Weights of a small contrastive audio-text model.
Training: adamw at rate 0.0013, batches of 512.
Rows from block 2 of the audio encoder, named by matrix and row number. Rows with one number belong to one neuron. Each number is 200 + 40 x the weight over its row's rms, rounded and kept within 0 to 999. All counts start at 0. After the name is the row's rms in percent of the matrix's.
# fc1: MLP up (encoder.blocks.2.mlp.fc1.weight, 1280x320), inputs 128-191
# fc2: MLP down (encoder.blocks.2.mlp.fc2.weight, 320x1280, transposed), outputs 128-191
fc1.229,087,200,200,200,126,200,200,143,200,200,119,200,200,200,200,200,254,200,200,200,289,200,200,161,163,200,153,128,200,281,200,200,239,200,200,200,284,120,200,200,200,267,200,200,200,266,200,125,136,200,200,200,200,200,200,200,274,266,259,200,200,200,200,200,200
fc1.230,096,200,200,200,200,200,200,200,200,200,263,200,254,200,200,200,200,200,284,200,254,178,200,200,200,200,200,200,200,292,252,252,200,200,200,200,200,200,200,200,200,200,170,200,200,200,200,318,200,200,259,200,200,200,100,200,200,226,200,200,162,174,200,200,241
fc1.231,091,200,270,200,273,119,244,200,200,200,200,200,232,200,200,243,200,238,200,200,313,200,200,200,200,200,200,200,200,200,156,200,266,200,313,289,263,200,200,200,251,135,200,200,200,229,251,112,200,235,200,200,200,200,200,200,258,256,200,200,200,200,165,200,107
fc1.232,085,124,262,200,200,112,200,98,200,266,200,200,200,200,200,258,200,200,200,200,266,245,200,83,200,200,200,200,200,252,200,141,200,120,286,200,200,113,200,200,200,73,200,200,200,200,200,200,76,200,127,200,222,200,200,200,200,200,178,200,200,200,200,200,98
fc1.233,099,200,200,200,223,260,249,200,200,200,200,200,200,200,200,275,290,200,200,200,200,259,200,148,200,200,277,200,200,241,200,200,200,200,295,200,264,149,233,200,200,200,150,200,200,200,200,200,166,200,200,200,240,243,200,200,200,200,200,200,200,200,246,200,276
fc1.234,078,200,124,200,200,200,115,200,200,200,200,200,200,200,200,200,200,200,200,200,296,200,318,105,273,200,200,200,200,200,200,28,200,273,200,200,200,200,200,200,200,200,87,200,200,200,200,200,134,284,200,200,200,262,200,314,200,267,200,136,200,200,267,200,200
fc1.235,107,200,160,110,251,75,200,237,237,200,161,257,200,162,200,200,200,200,200,200,200,200,260,200,200,200,131,329,200,240,123,200,283,264,200,200,200,200,200,200,200,200,200,200,200,292,200,200,200,200,200,200,172,200,153,286,274,200,243,255,200,79,200,200,200
fc1.236,085,139,200,93,200,294,200,200,147,200,289,200,200,200,200,200,200,278,200,200,323,200,200,258,359,308,200,200,200,290,145,277,150,200,180,200,200,200,200,125,200,200,114,200,76,200,200,200,126,200,200,153,159,200,257,200,200,200,200,200,200,135,200,200,200
fc1.237,078,200,200,200,200,200,200,107,200,200,100,200,266,250,200,200,200,200,200,200,200,200,200,127,73,200,200,200,200,200,200,235,156,200,200,200,200,200,200,200,200,200,130,252,200,361,200,200,260,200,200,200,200,200,149,200,200,69,200,248,200,200,200,200,200
fc1.238,108,200,200,200,200,200,200,200,240,200,270,200,261,200,257,200,241,200,200,200,200,200,200,176,174,200,200,200,200,200,200,200,100,106,200,200,200,155,200,200,200,247,140,200,103,241,200,200,200,140,200,232,200,200,200,200,200,200,200,200,252,200,200,200,200
fc1.239,110,200,200,200,200,200,200,200,200,200,85,200,200,149,200,200,296,200,200,271,200,200,200,200,200,200,127,181,75,200,200,200,275,200,200,200,200,166,262,200,200,200,200,200,200,200,159,200,200,200,305,200,263,200,163,200,261,200,200,200,200,200,200,284,200
fc1.240,107,165,146,200,200,200,200,200,200,122,200,200,200,200,200,238,274,200,200,114,200,279,337,122,200,304,200,200,200,200,200,156,200,200,200,145,137,290,200,200,200,200,200,200,200,200,321,200,200,200,200,200,200,200,200,200,270,200,200,200,150,200,142,335,105
fc1.241,077,200,200,200,200,200,200,121,200,200,96,200,200,161,200,200,200,200,200,200,200,200,200,200,150,200,200,200,200,200,200,200,200,200,200,200,200,80,200,200,200,258,200,200,200,120,200,113,200,200,200,248,200,200,200,200,200,200,200,200,200,200,200,200,200
fc1.242,128,200,200,200,200,200,200,200,200,129,200,167,200,168,200,200,200,157,231,158,308,200,200,147,200,200,147,160,147,279,200,126,200,200,200,200,200,200,237,103,171,200,200,200,200,173,268,200,200,200,253,200,200,235,200,200,200,200,200,200,200,200,290,200,200
fc1.243,119,200,200,234,200,141,200,200,200,200,189,200,200,159,258,200,304,228,200,235,295,164,242,180,200,287,200,141,200,259,200,200,200,200,343,161,166,200,200,200,200,226,142,247,200,200,200,200,211,200,200,200,200,200,200,200,130,200,200,232,200,200,200,255,200
fc1.244,092,200,200,200,200,200,200,200,200,187,200,200,200,200,272,252,200,200,200,200,200,153,200,200,100,200,200,200,200,288,278,200,151,200,200,200,277,259,200,102,200,200,109,115,200,270,294,200,140,200,256,200,200,258,200,200,200,200,200,200,200,200,333,200,200
fc1.245,078,103,200,200,234,254,200,200,200,200,200,200,200,200,200,200,200,200,200,200,121,200,200,294,200,266,200,200,148,281,200,200,200,200,200,200,200,200,274,200,254,160,200,200,200,282,200,200,200,125,200,200,200,200,95,251,200,200,200,200,200,200,284,127,122
fc1.246,089,200,100,200,200,200,200,120,200,135,200,200,200,200,102,245,200,200,200,200,94,200,200,200,200,200,97,200,200,200,200,200,200,249,200,364,135,200,200,200,200,200,200,200,200,200,200,234,200,164,323,200,300,96,200,200,137,200,200,200,200,200,200,239,200
fc1.247,112,233,200,200,200,251,200,200,278,259,200,90,200,200,200,200,200,148,200,200,253,254,289,134,142,200,200,200,200,200,200,132,200,275,200,200,148,200,200,124,200,273,239,148,114,200,200,200,200,200,200,200,137,200,200,200,200,200,265,279,119,200,285,200,200
fc1.248,099,200,200,200,49,200,285,200,226,200,200,200,200,200,200,200,200,200,200,200,200,170,240,157,235,155,200,200,150,200,200,102,200,200,200,200,200,138,200,200,200,200,122,200,200,200,200,200,200,143,200,200,200,200,200,281,280,200,272,255,118,200,270,200,200
fc1.249,107,200,200,219,200,200,200,140,200,200,200,263,200,200,200,245,236,200,262,200,200,200,200,139,152,277,200,200,160,250,200,200,109,200,200,283,273,148,145,200,200,200,200,200,200,200,200,200,117,288,200,200,152,200,200,200,200,200,200,200,200,200,200,135,200
fc1.250,091,200,200,170,200,200,200,200,101,200,144,124,267,200,200,200,200,275,241,200,145,200,200,200,253,200,200,250,200,269,155,200,245,200,200,200,200,90,231,200,200,151,200,200,251,200,200,200,200,262,260,200,200,200,200,159,200,200,200,200,279,200,229,200,130
fc1.251,096,200,200,200,137,200,200,200,200,200,200,176,285,200,200,200,200,200,200,200,200,200,200,200,200,200,200,200,137,259,200,200,200,200,200,200,200,160,200,116,200,200,200,200,245,316,200,200,200,200,200,152,145,200,200,200,200,125,252,267,285,271,295,134,200
fc1.252,121,200,200,200,200,200,200,230,200,200,242,200,200,200,200,200,200,148,200,200,323,200,160,200,178,144,138,147,200,291,200,86,161,200,200,200,200,200,200,131,200,200,286,200,158,200,282,200,64,200,200,236,256,232,200,200,139,149,152,200,200,200,200,200,200
fc1.253,105,143,200,200,200,274,200,99,200,200,200,287,200,200,200,200,200,200,200,200,200,200,200,200,110,200,200,200,200,149,200,200,200,200,200,200,124,200,200,200,200,229,145,200,200,200,200,200,126,164,200,200,200,200,200,248,200,200,200,200,200,200,275,200,200
fc1.254,110,200,200,200,229,200,200,200,200,200,200,200,157,200,200,237,121,200,234,300,200,200,200,158,200,129,271,200,200,245,124,200,200,200,200,290,200,140,200,200,200,200,161,200,200,200,200,200,200,200,200,200,128,264,200,200,200,200,200,200,248,200,200,168,120
fc1.255,125,130,200,142,200,246,200,200,200,200,200,280,304,250,200,200,200,200,200,200,200,200,263,200,200,200,200,200,200,158,200,162,251,102,200,200,200,200,200,200,200,200,165,95,200,200,269,156,200,200,200,238,200,136,200,151,200,153,152,262,200,162,200,200,200
fc1.256,076,200,200,200,282,200,200,200,146,200,200,200,200,313,200,200,200,200,200,200,200,200,159,200,263,200,200,223,200,200,200,200,263,200,200,200,200,324,293,200,200,200,200,200,262,200,284,200,200,200,293,200,200,200,164,200,177,200,255,125,200,200,120,257,130
fc1.257,088,132,154,200,200,144,200,160,200,129,200,200,200,200,200,200,200,131,200,200,200,200,200,200,200,94,200,200,200,200,140,200,100,200,298,119,200,134,200,200,130,200,200,200,200,356,200,200,200,200,200,200,200,283,200,200,309,200,200,200,200,200,200,200,97
fc1.258,104,149,263,122,298,144,200,200,114,200,200,200,251,200,200,200,200,200,200,200,200,200,200,257,200,200,200,124,200,200,109,200,292,200,200,200,277,133,316,200,200,176,200,200,200,200,200,314,118,200,200,260,200,200,153,200,237,200,257,200,200,114,200,200,200
fc1.259,090,161,200,200,200,200,256,128,200,200,92,200,254,241,200,258,200,294,200,252,200,267,200,200,200,200,200,119,200,200,200,200,200,200,297,300,115,200,200,200,110,200,277,200,200,200,280,200,269,200,200,200,200,200,200,200,139,200,200,200,200,161,200,200,200
fc1.260,102,200,200,200,200,200,300,200,162,116,200,200,200,200,200,200,200,200,200,200,279,200,200,200,200,200,273,200,200,200,119,200,102,200,271,200,153,200,143,200,200,200,117,200,200,267,162,200,200,200,265,200,200,200,162,200,235,126,277,273,200,89,200,200,150
fc1.261,096,200,265,200,335,200,200,123,200,200,97,200,200,200,200,200,98,200,200,200,200,247,200,200,200,200,200,200,269,200,200,200,200,200,200,143,200,200,200,200,200,200,200,152,200,291,200,237,200,141,254,200,200,200,200,200,200,200,200,256,200,200,200,271,200
fc1.262,086,200,200,200,184,200,200,200,200,200,200,271,200,200,200,200,200,200,260,200,200,200,241,200,121,200,237,200,200,200,200,200,200,268,200,200,200,163,200,200,200,101,136,200,200,200,200,249,200,200,200,200,200,244,200,276,154,200,200,200,200,145,200,200,165
fc1.263,118,200,200,200,200,200,200,200,200,200,200,200,200,200,200,200,200,271,200,221,150,200,200,128,200,259,250,200,247,200,200,200,200,200,200,200,279,200,200,149,200,200,200,249,200,200,200,278,200,200,200,275,200,237,200,200,125,275,225,200,200,200,200,200,200
fc1.264,100,200,200,200,235,266,200,200,200,200,45,161,200,200,200,247,200,200,200,328,200,200,279,200,237,200,264,200,200,246,200,86,200,200,200,200,200,200,268,200,200,167,100,200,200,200,200,200,200,200,200,120,200,200,200,200,200,200,200,283,200,200,289,117,151
fc1.265,076,121,200,200,200,200,105,170,200,200,129,313,280,145,279,200,228,200,200,200,200,200,147,200,120,166,200,317,200,200,138,200,200,200,200,200,200,200,298,134,279,200,200,148,200,200,200,200,200,200,312,200,200,200,200,200,200,152,200,319,200,200,131,200,257
fc1.266,104,200,200,200,200,200,200,140,154,200,200,200,200,272,200,200,200,200,307,200,200,134,262,200,147,200,200,270,200,200,200,100,200,148,162,200,200,200,280,200,200,200,71,200,200,293,200,200,200,200,168,200,200,200,134,200,200,200,200,253,200,200,200,200,200
fc1.267,117,200,200,200,200,200,200,171,166,200,200,200,200,200,171,200,200,134,200,200,137,200,368,200,120,200,143,200,138,200,200,200,200,200,139,251,200,200,200,200,200,200,200,98,200,200,200,261,200,72,200,150,200,200,200,200,200,200,200,200,200,200,200,200,155
fc1.268,134,133,200,132,200,287,253,200,200,200,200,246,245,200,242,239,200,236,200,144,200,200,200,200,272,200,200,286,200,200,200,200,200,200,151,264,200,146,200,200,119,140,135,268,200,200,200,200,96,148,250,200,245,200,127,166,283,200,200,175,200,127,200,231,249
fc1.269,079,200,200,200,200,200,273,200,200,200,200,200,285,200,200,261,126,200,200,200,302,131,200,200,200,200,200,200,200,200,121,148,262,200,200,200,141,200,285,200,200,143,200,264,200,291,200,89,200,108,276,200,118,200,200,200,200,200,200,200,200,200,57,269,200
fc1.270,083,200,200,200,200,200,200,200,200,200,200,283,200,200,200,200,278,200,200,200,200,200,311,134,200,200,200,200,200,200,200,79,89,269,200,200,103,103,251,200,200,200,200,251,200,283,200,200,307,200,200,200,200,200,200,200,200,200,200,200,200,200,200,200,200
fc1.271,087,200,200,200,200,144,200,108,200,132,200,160,303,278,124,200,200,261,200,289,200,200,200,237,200,298,200,200,239,200,84,274,200,132,115,200,200,200,200,200,200,156,200,200,200,200,200,200,200,200,200,262,200,200,200,200,200,200,200,263,200,178,200,200,200
fc1.272,101,148,200,200,200,200,200,200,200,200,154,200,200,200,279,259,200,200,200,200,267,200,200,200,127,200,200,123,200,243,200,77,259,200,200,200,200,200,278,132,200,143,120,200,79,160,200,145,200,252,200,236,200,200,200,200,200,200,200,200,200,200,113,248,171
fc1.273,091,200,200,146,200,200,200,200,200,200,125,200,200,200,152,200,200,200,259,200,308,200,200,200,200,200,200,200,124,262,157,200,200,228,200,200,200,200,300,200,200,200,161,200,127,200,278,200,200,200,200,200,200,200,200,200,200,157,200,200,200,200,200,307,200
fc1.274,076,200,200,200,200,200,200,276,200,112,200,200,200,200,200,246,200,148,200,200,200,200,200,200,200,200,200,200,115,200,200,161,200,200,200,200,200,200,151,200,200,200,200,184,200,200,200,72,200,200,200,200,200,200,150,200,200,317,200,200,200,200,200,200,200
fc1.275,087,200,200,200,200,200,200,200,200,112,200,200,200,200,280,200,118,200,289,200,200,200,200,200,134,322,200,248,200,200,126,200,200,200,200,200,286,239,200,200,200,246,200,200,200,200,200,200,285,200,200,200,200,200,200,200,200,200,200,200,200,200,117,200,200
fc1.276,083,200,167,200,131,200,200,200,200,258,200,200,200,200,253,240,200,200,200,245,124,200,200,73,278,119,200,200,200,200,142,200,200,200,200,200,200,200,254,114,200,200,200,200,200,200,200,266,200,200,200,200,132,200,200,200,292,200,200,200,338,295,200,200,164
fc1.277,084,200,200,200,273,275,200,259,114,200,200,200,265,200,138,200,265,200,200,265,279,200,263,115,129,81,200,200,148,266,200,200,200,200,200,228,243,200,200,263,200,200,200,200,137,300,200,200,200,200,200,200,200,268,200,200,200,200,200,248,200,70,280,332,76
fc1.278,126,116,200,200,200,262,253,223,122,200,241,200,242,133,152,279,260,200,200,126,200,200,200,200,200,200,200,200,158,297,200,94,200,200,200,200,141,200,200,200,200,200,200,200,200,200,200,200,45,200,279,200,200,200,200,200,200,173,200,230,138,200,159,200,95
fc1.279,078,200,200,200,168,200,262,200,200,200,200,200,289,200,266,200,200,200,200,200,200,126,200,200,110,200,200,200,200,200,200,200,200,200,200,200,120,200,200,200,284,200,200,200,200,200,200,200,200,200,200,200,200,200,41,200,200,327,200,200,200,76,200,200,200
fc1.280,103,157,128,200,151,251,269,200,239,252,277,200,267,200,282,270,259,200,242,247,200,262,284,136,200,200,200,200,176,200,200,200,200,200,200,200,200,200,285,143,178,200,200,173,106,200,250,200,200,200,200,305,255,125,200,200,200,200,96,200,200,127,200,200,200
fc2.229,098,200,200,200,200,162,200,200,200,288,200,200,145,209,200,200,200,211,200,200,245,200,150,200,200,200,257,247,160,288,200,116,200,147,93,200,200,200,200,177,200,200,200,189,133,200,173,272,200,200,200,238,127,200,261,200,200,285,157,155,252,200,200,178,200
fc2.230,118,238,200,123,200,200,217,243,268,264,200,200,235,200,200,169,200,200,200,333,200,193,200,200,200,200,200,200,119,237,200,200,200,200,137,347,200,182,240,213,200,200,200,200,200,200,200,240,200,200,200,200,232,245,200,300,160,200,131,200,143,200,254,238,323
fc2.231,108,228,297,261,200,266,255,195,254,200,200,144,200,200,200,200,131,200,200,200,200,200,234,250,200,200,125,200,200,330,200,283,182,255,200,200,229,188,297,200,200,159,200,115,200,242,279,244,200,200,200,200,278,200,200,270,200,200,200,200,168,200,200,200,235
fc2.232,063,200,200,200,200,200,200,200,200,200,200,200,200,200,200,200,200,200,200,200,200,200,200,200,200,200,200,200,101,200,200,200,200,200,200,273,200,200,200,200,250,200,200,200,200,200,200,177,200,200,200,200,154,200,200,200,200,200,200,200,200,200,200,200,200
fc2.233,106,218,200,200,200,258,186,126,200,200,200,200,200,200,108,312,200,239,200,115,200,134,117,200,333,200,200,200,247,200,200,200,146,200,201,200,200,200,200,200,128,200,143,200,244,200,283,200,200,101,200,200,200,200,153,219,200,200,255,200,200,200,200,145,200
fc2.234,072,200,200,200,200,200,200,200,200,200,200,234,200,200,200,200,135,200,200,200,200,217,200,200,200,200,200,200,159,200,200,200,200,200,200,200,200,200,200,200,200,200,200,200,200,200,200,140,200,200,200,200,188,200,200,109,200,200,200,200,200,200,200,200,200
fc2.235,134,266,200,268,200,135,116,200,200,200,200,234,200,267,200,200,238,218,272,200,200,248,174,200,114,200,200,308,200,167,288,200,219,200,200,290,177,200,200,149,166,200,200,238,200,185,235,187,200,227,218,125,184,160,200,200,253,154,200,200,278,200,200,163,170
fc2.236,041,200,200,200,200,200,200,200,285,200,200,321,200,200,200,200,200,200,200,200,200,200,200,200,206,200,200,200,200,258,200,200,200,200,200,355,200,200,200,200,200,200,200,299,200,200,200,200,200,200,200,200,200,200,200,81,200,200,200,200,200,200,200,200,200
fc2.237,034,200,200,434,200,200,200,200,200,200,200,200,200,200,200,200,200,200,200,200,200,200,200,200,200,200,200,200,200,200,200,200,200,200,200,200,200,200,200,200,200,200,99,200,200,200,200,200,200,200,200,200,200,200,200,375,200,200,200,200,200,200,93,200,200
fc2.238,138,278,216,143,200,200,200,200,200,239,200,179,200,200,200,200,180,200,200,314,243,200,200,200,200,156,200,289,104,200,200,243,163,200,82,219,183,200,277,200,200,200,200,200,200,200,200,228,200,200,200,200,240,200,254,240,200,260,200,200,200,119,315,224,199
fc2.239,102,200,200,200,200,200,356,200,200,200,200,200,200,200,200,200,157,128,200,200,125,200,200,200,200,200,200,200,89,127,205,200,200,200,137,200,133,200,200,200,200,156,200,200,200,200,200,200,200,200,200,200,200,225,200,200,117,255,176,200,200,200,200,272,200
fc2.240,095,161,200,200,200,200,200,200,200,200,200,200,200,200,200,200,182,200,200,200,165,200,200,282,200,200,200,200,200,200,200,200,169,200,269,200,200,200,200,200,200,200,200,200,200,138,200,175,200,200,203,200,200,200,143,200,200,200,200,200,200,200,200,200,200
fc2.241,044,200,200,200,200,200,318,200,200,200,200,200,200,200,200,200,200,200,200,200,200,200,200,200,200,200,200,200,104,200,200,200,200,200,200,200,200,200,200,200,305,200,200,200,200,200,200,200,200,200,200,200,163,200,200,200,200,200,200,200,200,200,200,200,200
fc2.242,197,204,245,213,200,228,200,276,220,95,160,200,201,200,200,200,200,182,200,200,123,140,200,282,200,232,152,182,237,200,234,248,258,227,268,200,200,200,184,200,200,200,224,169,200,200,200,165,200,242,247,132,230,282,200,231,261,139,251,200,200,200,167,231,194
fc2.243,136,200,166,200,200,200,251,200,200,200,200,161,200,200,200,200,200,200,200,200,148,263,286,251,131,244,149,200,200,177,200,129,233,200,218,233,119,200,253,200,200,167,200,200,200,146,200,200,200,200,200,200,273,170,200,200,200,162,179,229,200,247,238,239,269
fc2.244,091,200,200,132,200,200,148,200,200,200,200,200,200,232,200,248,200,200,126,200,200,62,200,200,285,200,125,200,331,200,149,246,262,200,97,262,200,200,148,200,200,200,200,276,247,200,200,200,200,200,175,200,200,200,118,200,200,257,200,200,200,200,200,200,200
fc2.245,082,200,155,200,200,200,280,200,200,200,200,200,200,200,200,200,200,200,200,200,225,200,200,200,261,200,200,200,102,200,200,158,200,200,274,200,146,200,200,200,250,200,200,200,200,200,200,133,200,200,200,200,200,200,200,112,200,248,200,200,200,200,200,200,200
fc2.246,054,200,200,200,200,200,200,200,200,200,200,200,200,200,200,200,200,200,295,200,304,200,129,200,318,200,200,200,168,402,200,200,200,200,200,200,200,200,200,200,200,200,200,200,200,200,200,200,200,200,272,200,108,314,200,200,200,305,200,200,200,200,200,200,200
fc2.247,102,200,200,200,200,152,255,200,200,200,200,169,200,200,200,200,200,125,249,200,200,140,200,200,200,200,200,200,248,200,200,188,200,200,200,200,200,169,200,200,200,200,200,200,200,200,229,200,259,200,200,200,200,107,200,200,117,200,200,200,200,253,263,200,171
fc2.248,102,264,246,200,200,146,200,106,200,200,200,200,200,245,200,154,200,200,200,200,200,200,200,200,102,269,305,213,123,200,261,200,111,200,139,200,172,167,200,200,214,200,200,137,154,200,231,297,235,200,200,238,163,132,200,252,152,200,200,153,147,227,259,200,200
fc2.249,105,200,252,271,200,200,100,200,200,200,200,200,200,200,200,200,200,200,200,200,268,200,200,200,342,200,247,221,246,250,200,304,200,262,200,275,236,200,138,200,200,200,200,200,200,200,226,329,200,200,200,200,200,210,131,293,175,200,200,200,200,200,200,146,200
fc2.250,071,200,200,253,200,200,200,200,200,200,200,206,200,200,200,200,200,250,200,124,200,275,200,200,200,200,200,132,200,200,249,291,154,200,200,200,200,200,200,129,200,200,200,200,200,200,242,200,200,200,200,200,200,279,200,200,200,200,200,200,200,200,200,200,200
fc2.251,099,106,132,200,200,209,200,166,173,200,200,225,200,141,167,240,200,228,200,200,200,200,132,200,200,242,200,200,212,200,144,107,107,150,200,135,158,200,200,200,200,281,280,200,241,200,167,200,200,200,200,236,200,143,200,112,200,264,200,200,258,90,200,200,200
fc2.252,191,200,275,307,200,275,200,266,225,92,124,200,200,178,200,200,170,225,166,200,122,162,212,297,227,254,97,200,220,200,200,255,220,200,220,144,236,200,242,176,203,200,200,168,156,234,200,125,213,200,200,136,232,233,200,242,284,174,266,240,200,200,200,200,200
fc2.253,095,200,200,200,200,200,200,142,198,132,200,200,200,154,200,200,200,200,141,200,200,200,200,254,200,200,200,200,90,200,200,200,200,200,200,200,154,200,200,200,200,240,200,200,200,137,200,200,200,200,200,170,200,200,200,200,200,200,236,200,200,200,200,248,233
fc2.254,096,200,200,127,200,200,269,250,200,200,200,200,200,200,200,200,200,200,243,137,200,200,200,200,200,200,143,200,200,252,200,200,200,222,243,153,295,200,200,228,283,200,200,240,164,313,200,129,253,200,200,200,200,340,200,200,261,200,200,200,200,143,200,200,179
fc2.255,153,251,128,144,196,200,200,166,144,200,240,200,200,200,169,200,200,200,146,200,302,105,123,200,216,200,200,200,235,134,112,200,200,200,188,154,219,200,165,270,187,200,200,173,200,200,200,200,200,200,159,185,139,200,200,200,200,200,169,200,147,200,200,200,200
fc2.256,062,200,200,200,200,298,200,132,163,200,200,200,200,200,147,373,200,200,200,200,200,158,200,200,200,200,200,200,200,116,149,200,200,200,200,200,79,272,200,200,200,200,200,200,320,200,249,200,200,200,200,224,291,138,200,216,200,200,272,200,200,263,155,200,200
fc2.257,070,246,285,200,156,200,200,200,200,221,210,124,200,200,200,200,200,200,200,200,200,200,200,200,200,131,200,200,168,275,200,200,74,200,200,140,200,200,200,260,200,200,168,123,200,200,255,333,200,200,200,200,200,200,311,282,200,200,200,200,200,200,200,245,282
fc2.258,101,200,234,263,200,200,200,200,200,247,200,170,200,200,133,200,200,248,200,175,192,237,200,200,200,136,133,200,200,200,217,261,134,200,233,140,200,200,282,200,155,232,143,200,200,226,200,200,134,134,200,200,200,200,200,265,229,200,200,250,200,200,256,200,200
fc2.259,046,200,200,200,200,200,200,200,200,200,200,200,200,200,200,200,200,200,200,200,203,200,200,200,200,200,200,123,200,200,200,263,200,261,200,406,265,200,200,200,200,200,200,149,200,200,200,200,200,200,200,200,200,200,200,200,200,200,200,200,200,80,342,200,200
fc2.260,131,155,155,200,254,200,200,226,186,232,200,200,200,200,200,200,200,229,254,200,221,256,200,168,200,200,200,200,173,256,189,135,200,191,289,200,200,200,258,200,264,260,195,229,200,200,143,132,200,229,200,200,178,260,244,200,200,262,200,174,279,137,199,200,200
fc2.261,096,200,96,242,249,200,200,200,177,200,200,290,200,200,200,248,200,200,200,200,200,132,200,200,342,200,162,200,200,285,145,200,232,200,200,200,171,243,200,200,200,224,200,283,200,200,200,200,200,200,266,200,200,200,116,200,237,235,271,200,200,200,131,145,200
fc2.262,063,200,200,200,200,200,200,200,200,200,200,200,200,200,200,200,200,200,200,200,200,200,200,200,200,200,200,200,139,200,200,200,200,200,200,200,200,200,200,200,259,200,200,200,200,200,200,117,200,200,200,200,172,200,200,131,200,200,200,200,200,200,200,200,200
fc2.263,150,250,179,140,200,200,319,245,200,249,200,128,233,200,200,200,200,135,200,200,200,200,200,200,200,200,200,200,117,65,200,200,240,200,200,200,200,200,228,257,200,200,139,200,200,138,200,170,200,200,258,200,270,200,200,290,200,209,141,248,200,200,200,234,200
fc2.264,074,200,200,200,200,200,200,200,200,200,200,200,200,200,200,200,200,200,200,200,200,200,200,200,200,200,200,200,171,200,200,200,200,200,200,200,200,200,200,200,200,200,200,200,200,200,200,124,200,200,200,200,200,212,200,75,200,200,200,200,200,200,200,200,200
fc2.265,050,200,200,200,200,200,246,200,200,200,200,200,200,200,200,200,200,200,200,200,200,200,200,200,200,200,200,200,107,200,200,200,200,200,200,200,124,200,200,200,265,200,200,304,200,200,200,200,200,200,200,200,200,200,200,109,111,344,200,200,200,200,200,200,200
fc2.266,125,200,257,200,200,200,200,200,200,124,200,230,200,164,244,243,189,175,264,88,144,158,200,233,200,261,200,200,227,200,224,172,200,200,265,200,200,165,200,173,200,200,200,200,200,200,200,260,200,200,200,200,200,200,173,200,169,200,200,200,200,258,134,200,200
fc2.267,114,200,200,200,156,200,200,200,200,200,200,200,200,200,200,200,200,75,200,200,200,200,200,200,129,200,307,200,200,121,200,200,200,200,116,200,200,166,112,200,200,200,200,139,200,200,200,258,200,200,200,200,200,200,200,305,136,200,200,200,136,200,114,200,200
fc2.268,218,200,232,161,151,266,200,169,200,172,171,158,200,172,249,230,236,169,171,180,175,200,200,242,214,269,200,111,271,177,200,163,247,200,297,200,274,172,200,221,200,176,200,200,200,200,291,200,284,213,127,200,224,252,200,200,172,155,200,172,138,205,142,200,200
fc2.269,053,200,200,200,200,306,200,200,200,200,200,200,200,200,200,353,200,230,200,200,200,200,200,200,200,200,200,200,200,200,135,252,200,200,200,200,63,264,200,200,200,200,200,200,321,200,200,200,129,200,200,200,299,200,264,200,200,200,252,200,279,200,200,143,200
fc2.270,068,200,200,200,200,200,200,200,200,200,200,200,200,200,200,200,200,200,200,146,165,200,200,200,200,200,200,200,200,400,200,200,200,200,163,72,200,200,200,235,200,200,200,276,128,200,200,200,254,200,200,200,144,200,200,200,200,200,200,122,247,200,200,200,200
fc2.271,073,200,200,200,200,200,141,200,179,116,200,200,200,219,200,200,200,200,200,200,200,200,200,200,200,200,279,200,244,200,200,200,200,200,200,200,200,200,200,200,200,200,200,246,200,200,200,236,200,200,200,226,200,224,223,200,200,200,200,200,200,200,148,200,156
fc2.272,058,200,200,200,200,200,304,200,200,315,200,200,200,200,200,200,200,200,200,141,200,200,200,200,200,150,200,200,146,200,200,200,200,200,322,200,200,200,200,200,267,200,200,200,200,200,200,200,200,200,200,200,200,200,200,182,200,200,200,200,200,149,200,200,200
fc2.273,070,200,200,119,200,200,200,200,200,200,200,283,200,200,200,200,200,200,203,200,135,200,200,200,200,249,200,200,200,200,200,200,200,200,200,200,125,200,200,242,200,200,200,329,200,200,200,200,200,200,200,200,200,200,365,200,200,200,200,200,200,200,200,200,200
fc2.274,033,200,200,200,200,200,282,200,200,200,200,200,200,200,200,200,200,200,200,200,200,200,200,200,200,200,200,200,200,200,200,200,200,200,200,200,200,200,200,200,200,200,200,0,200,200,258,200,200,200,200,200,200,98,200,200,200,200,200,200,200,200,200,200,304
fc2.275,046,200,200,200,200,200,200,200,200,130,200,200,200,200,200,200,200,135,200,200,200,200,200,200,200,200,200,200,200,200,200,200,200,200,200,171,200,200,127,200,200,200,200,200,200,98,287,200,200,200,200,200,200,290,263,200,200,200,200,200,313,200,200,200,79
fc2.276,055,200,262,200,200,200,200,200,200,200,200,200,200,200,200,200,200,200,200,200,200,200,200,200,200,200,200,200,200,200,255,200,76,200,200,273,241,200,200,200,200,200,259,73,200,200,212,272,200,200,200,200,200,200,238,200,200,200,200,200,200,200,200,200,200
fc2.277,025,200,200,200,200,200,441,200,200,200,200,200,200,200,200,200,200,200,200,200,200,200,200,200,200,200,200,200,0,200,200,200,200,200,200,200,200,200,200,200,200,200,200,200,200,200,200,200,200,200,200,200,200,200,200,200,200,200,200,200,200,252,200,200,200
fc2.278,164,220,200,200,172,251,200,200,200,200,200,175,200,143,156,200,200,232,200,200,200,226,200,200,200,200,200,200,52,246,200,200,163,176,200,200,141,191,200,267,181,200,181,132,200,200,200,231,200,200,242,200,273,238,241,261,179,200,200,200,200,151,200,200,200
fc2.279,054,200,200,200,200,200,200,200,200,200,200,200,200,200,200,200,200,200,200,200,200,223,200,200,260,200,200,200,111,200,200,200,200,200,200,200,200,200,200,200,225,200,200,200,200,200,200,200,200,200,200,200,200,200,200,173,200,200,200,200,200,200,200,200,200
fc2.280,131,200,200,233,200,200,247,105,200,209,200,169,200,200,200,200,200,164,153,200,262,200,200,200,200,258,242,200,297,132,160,200,251,236,200,223,200,200,147,200,227,200,221,77,200,200,261,229,266,200,122,200,259,200,165,200,177,200,218,200,151,248,200,200,200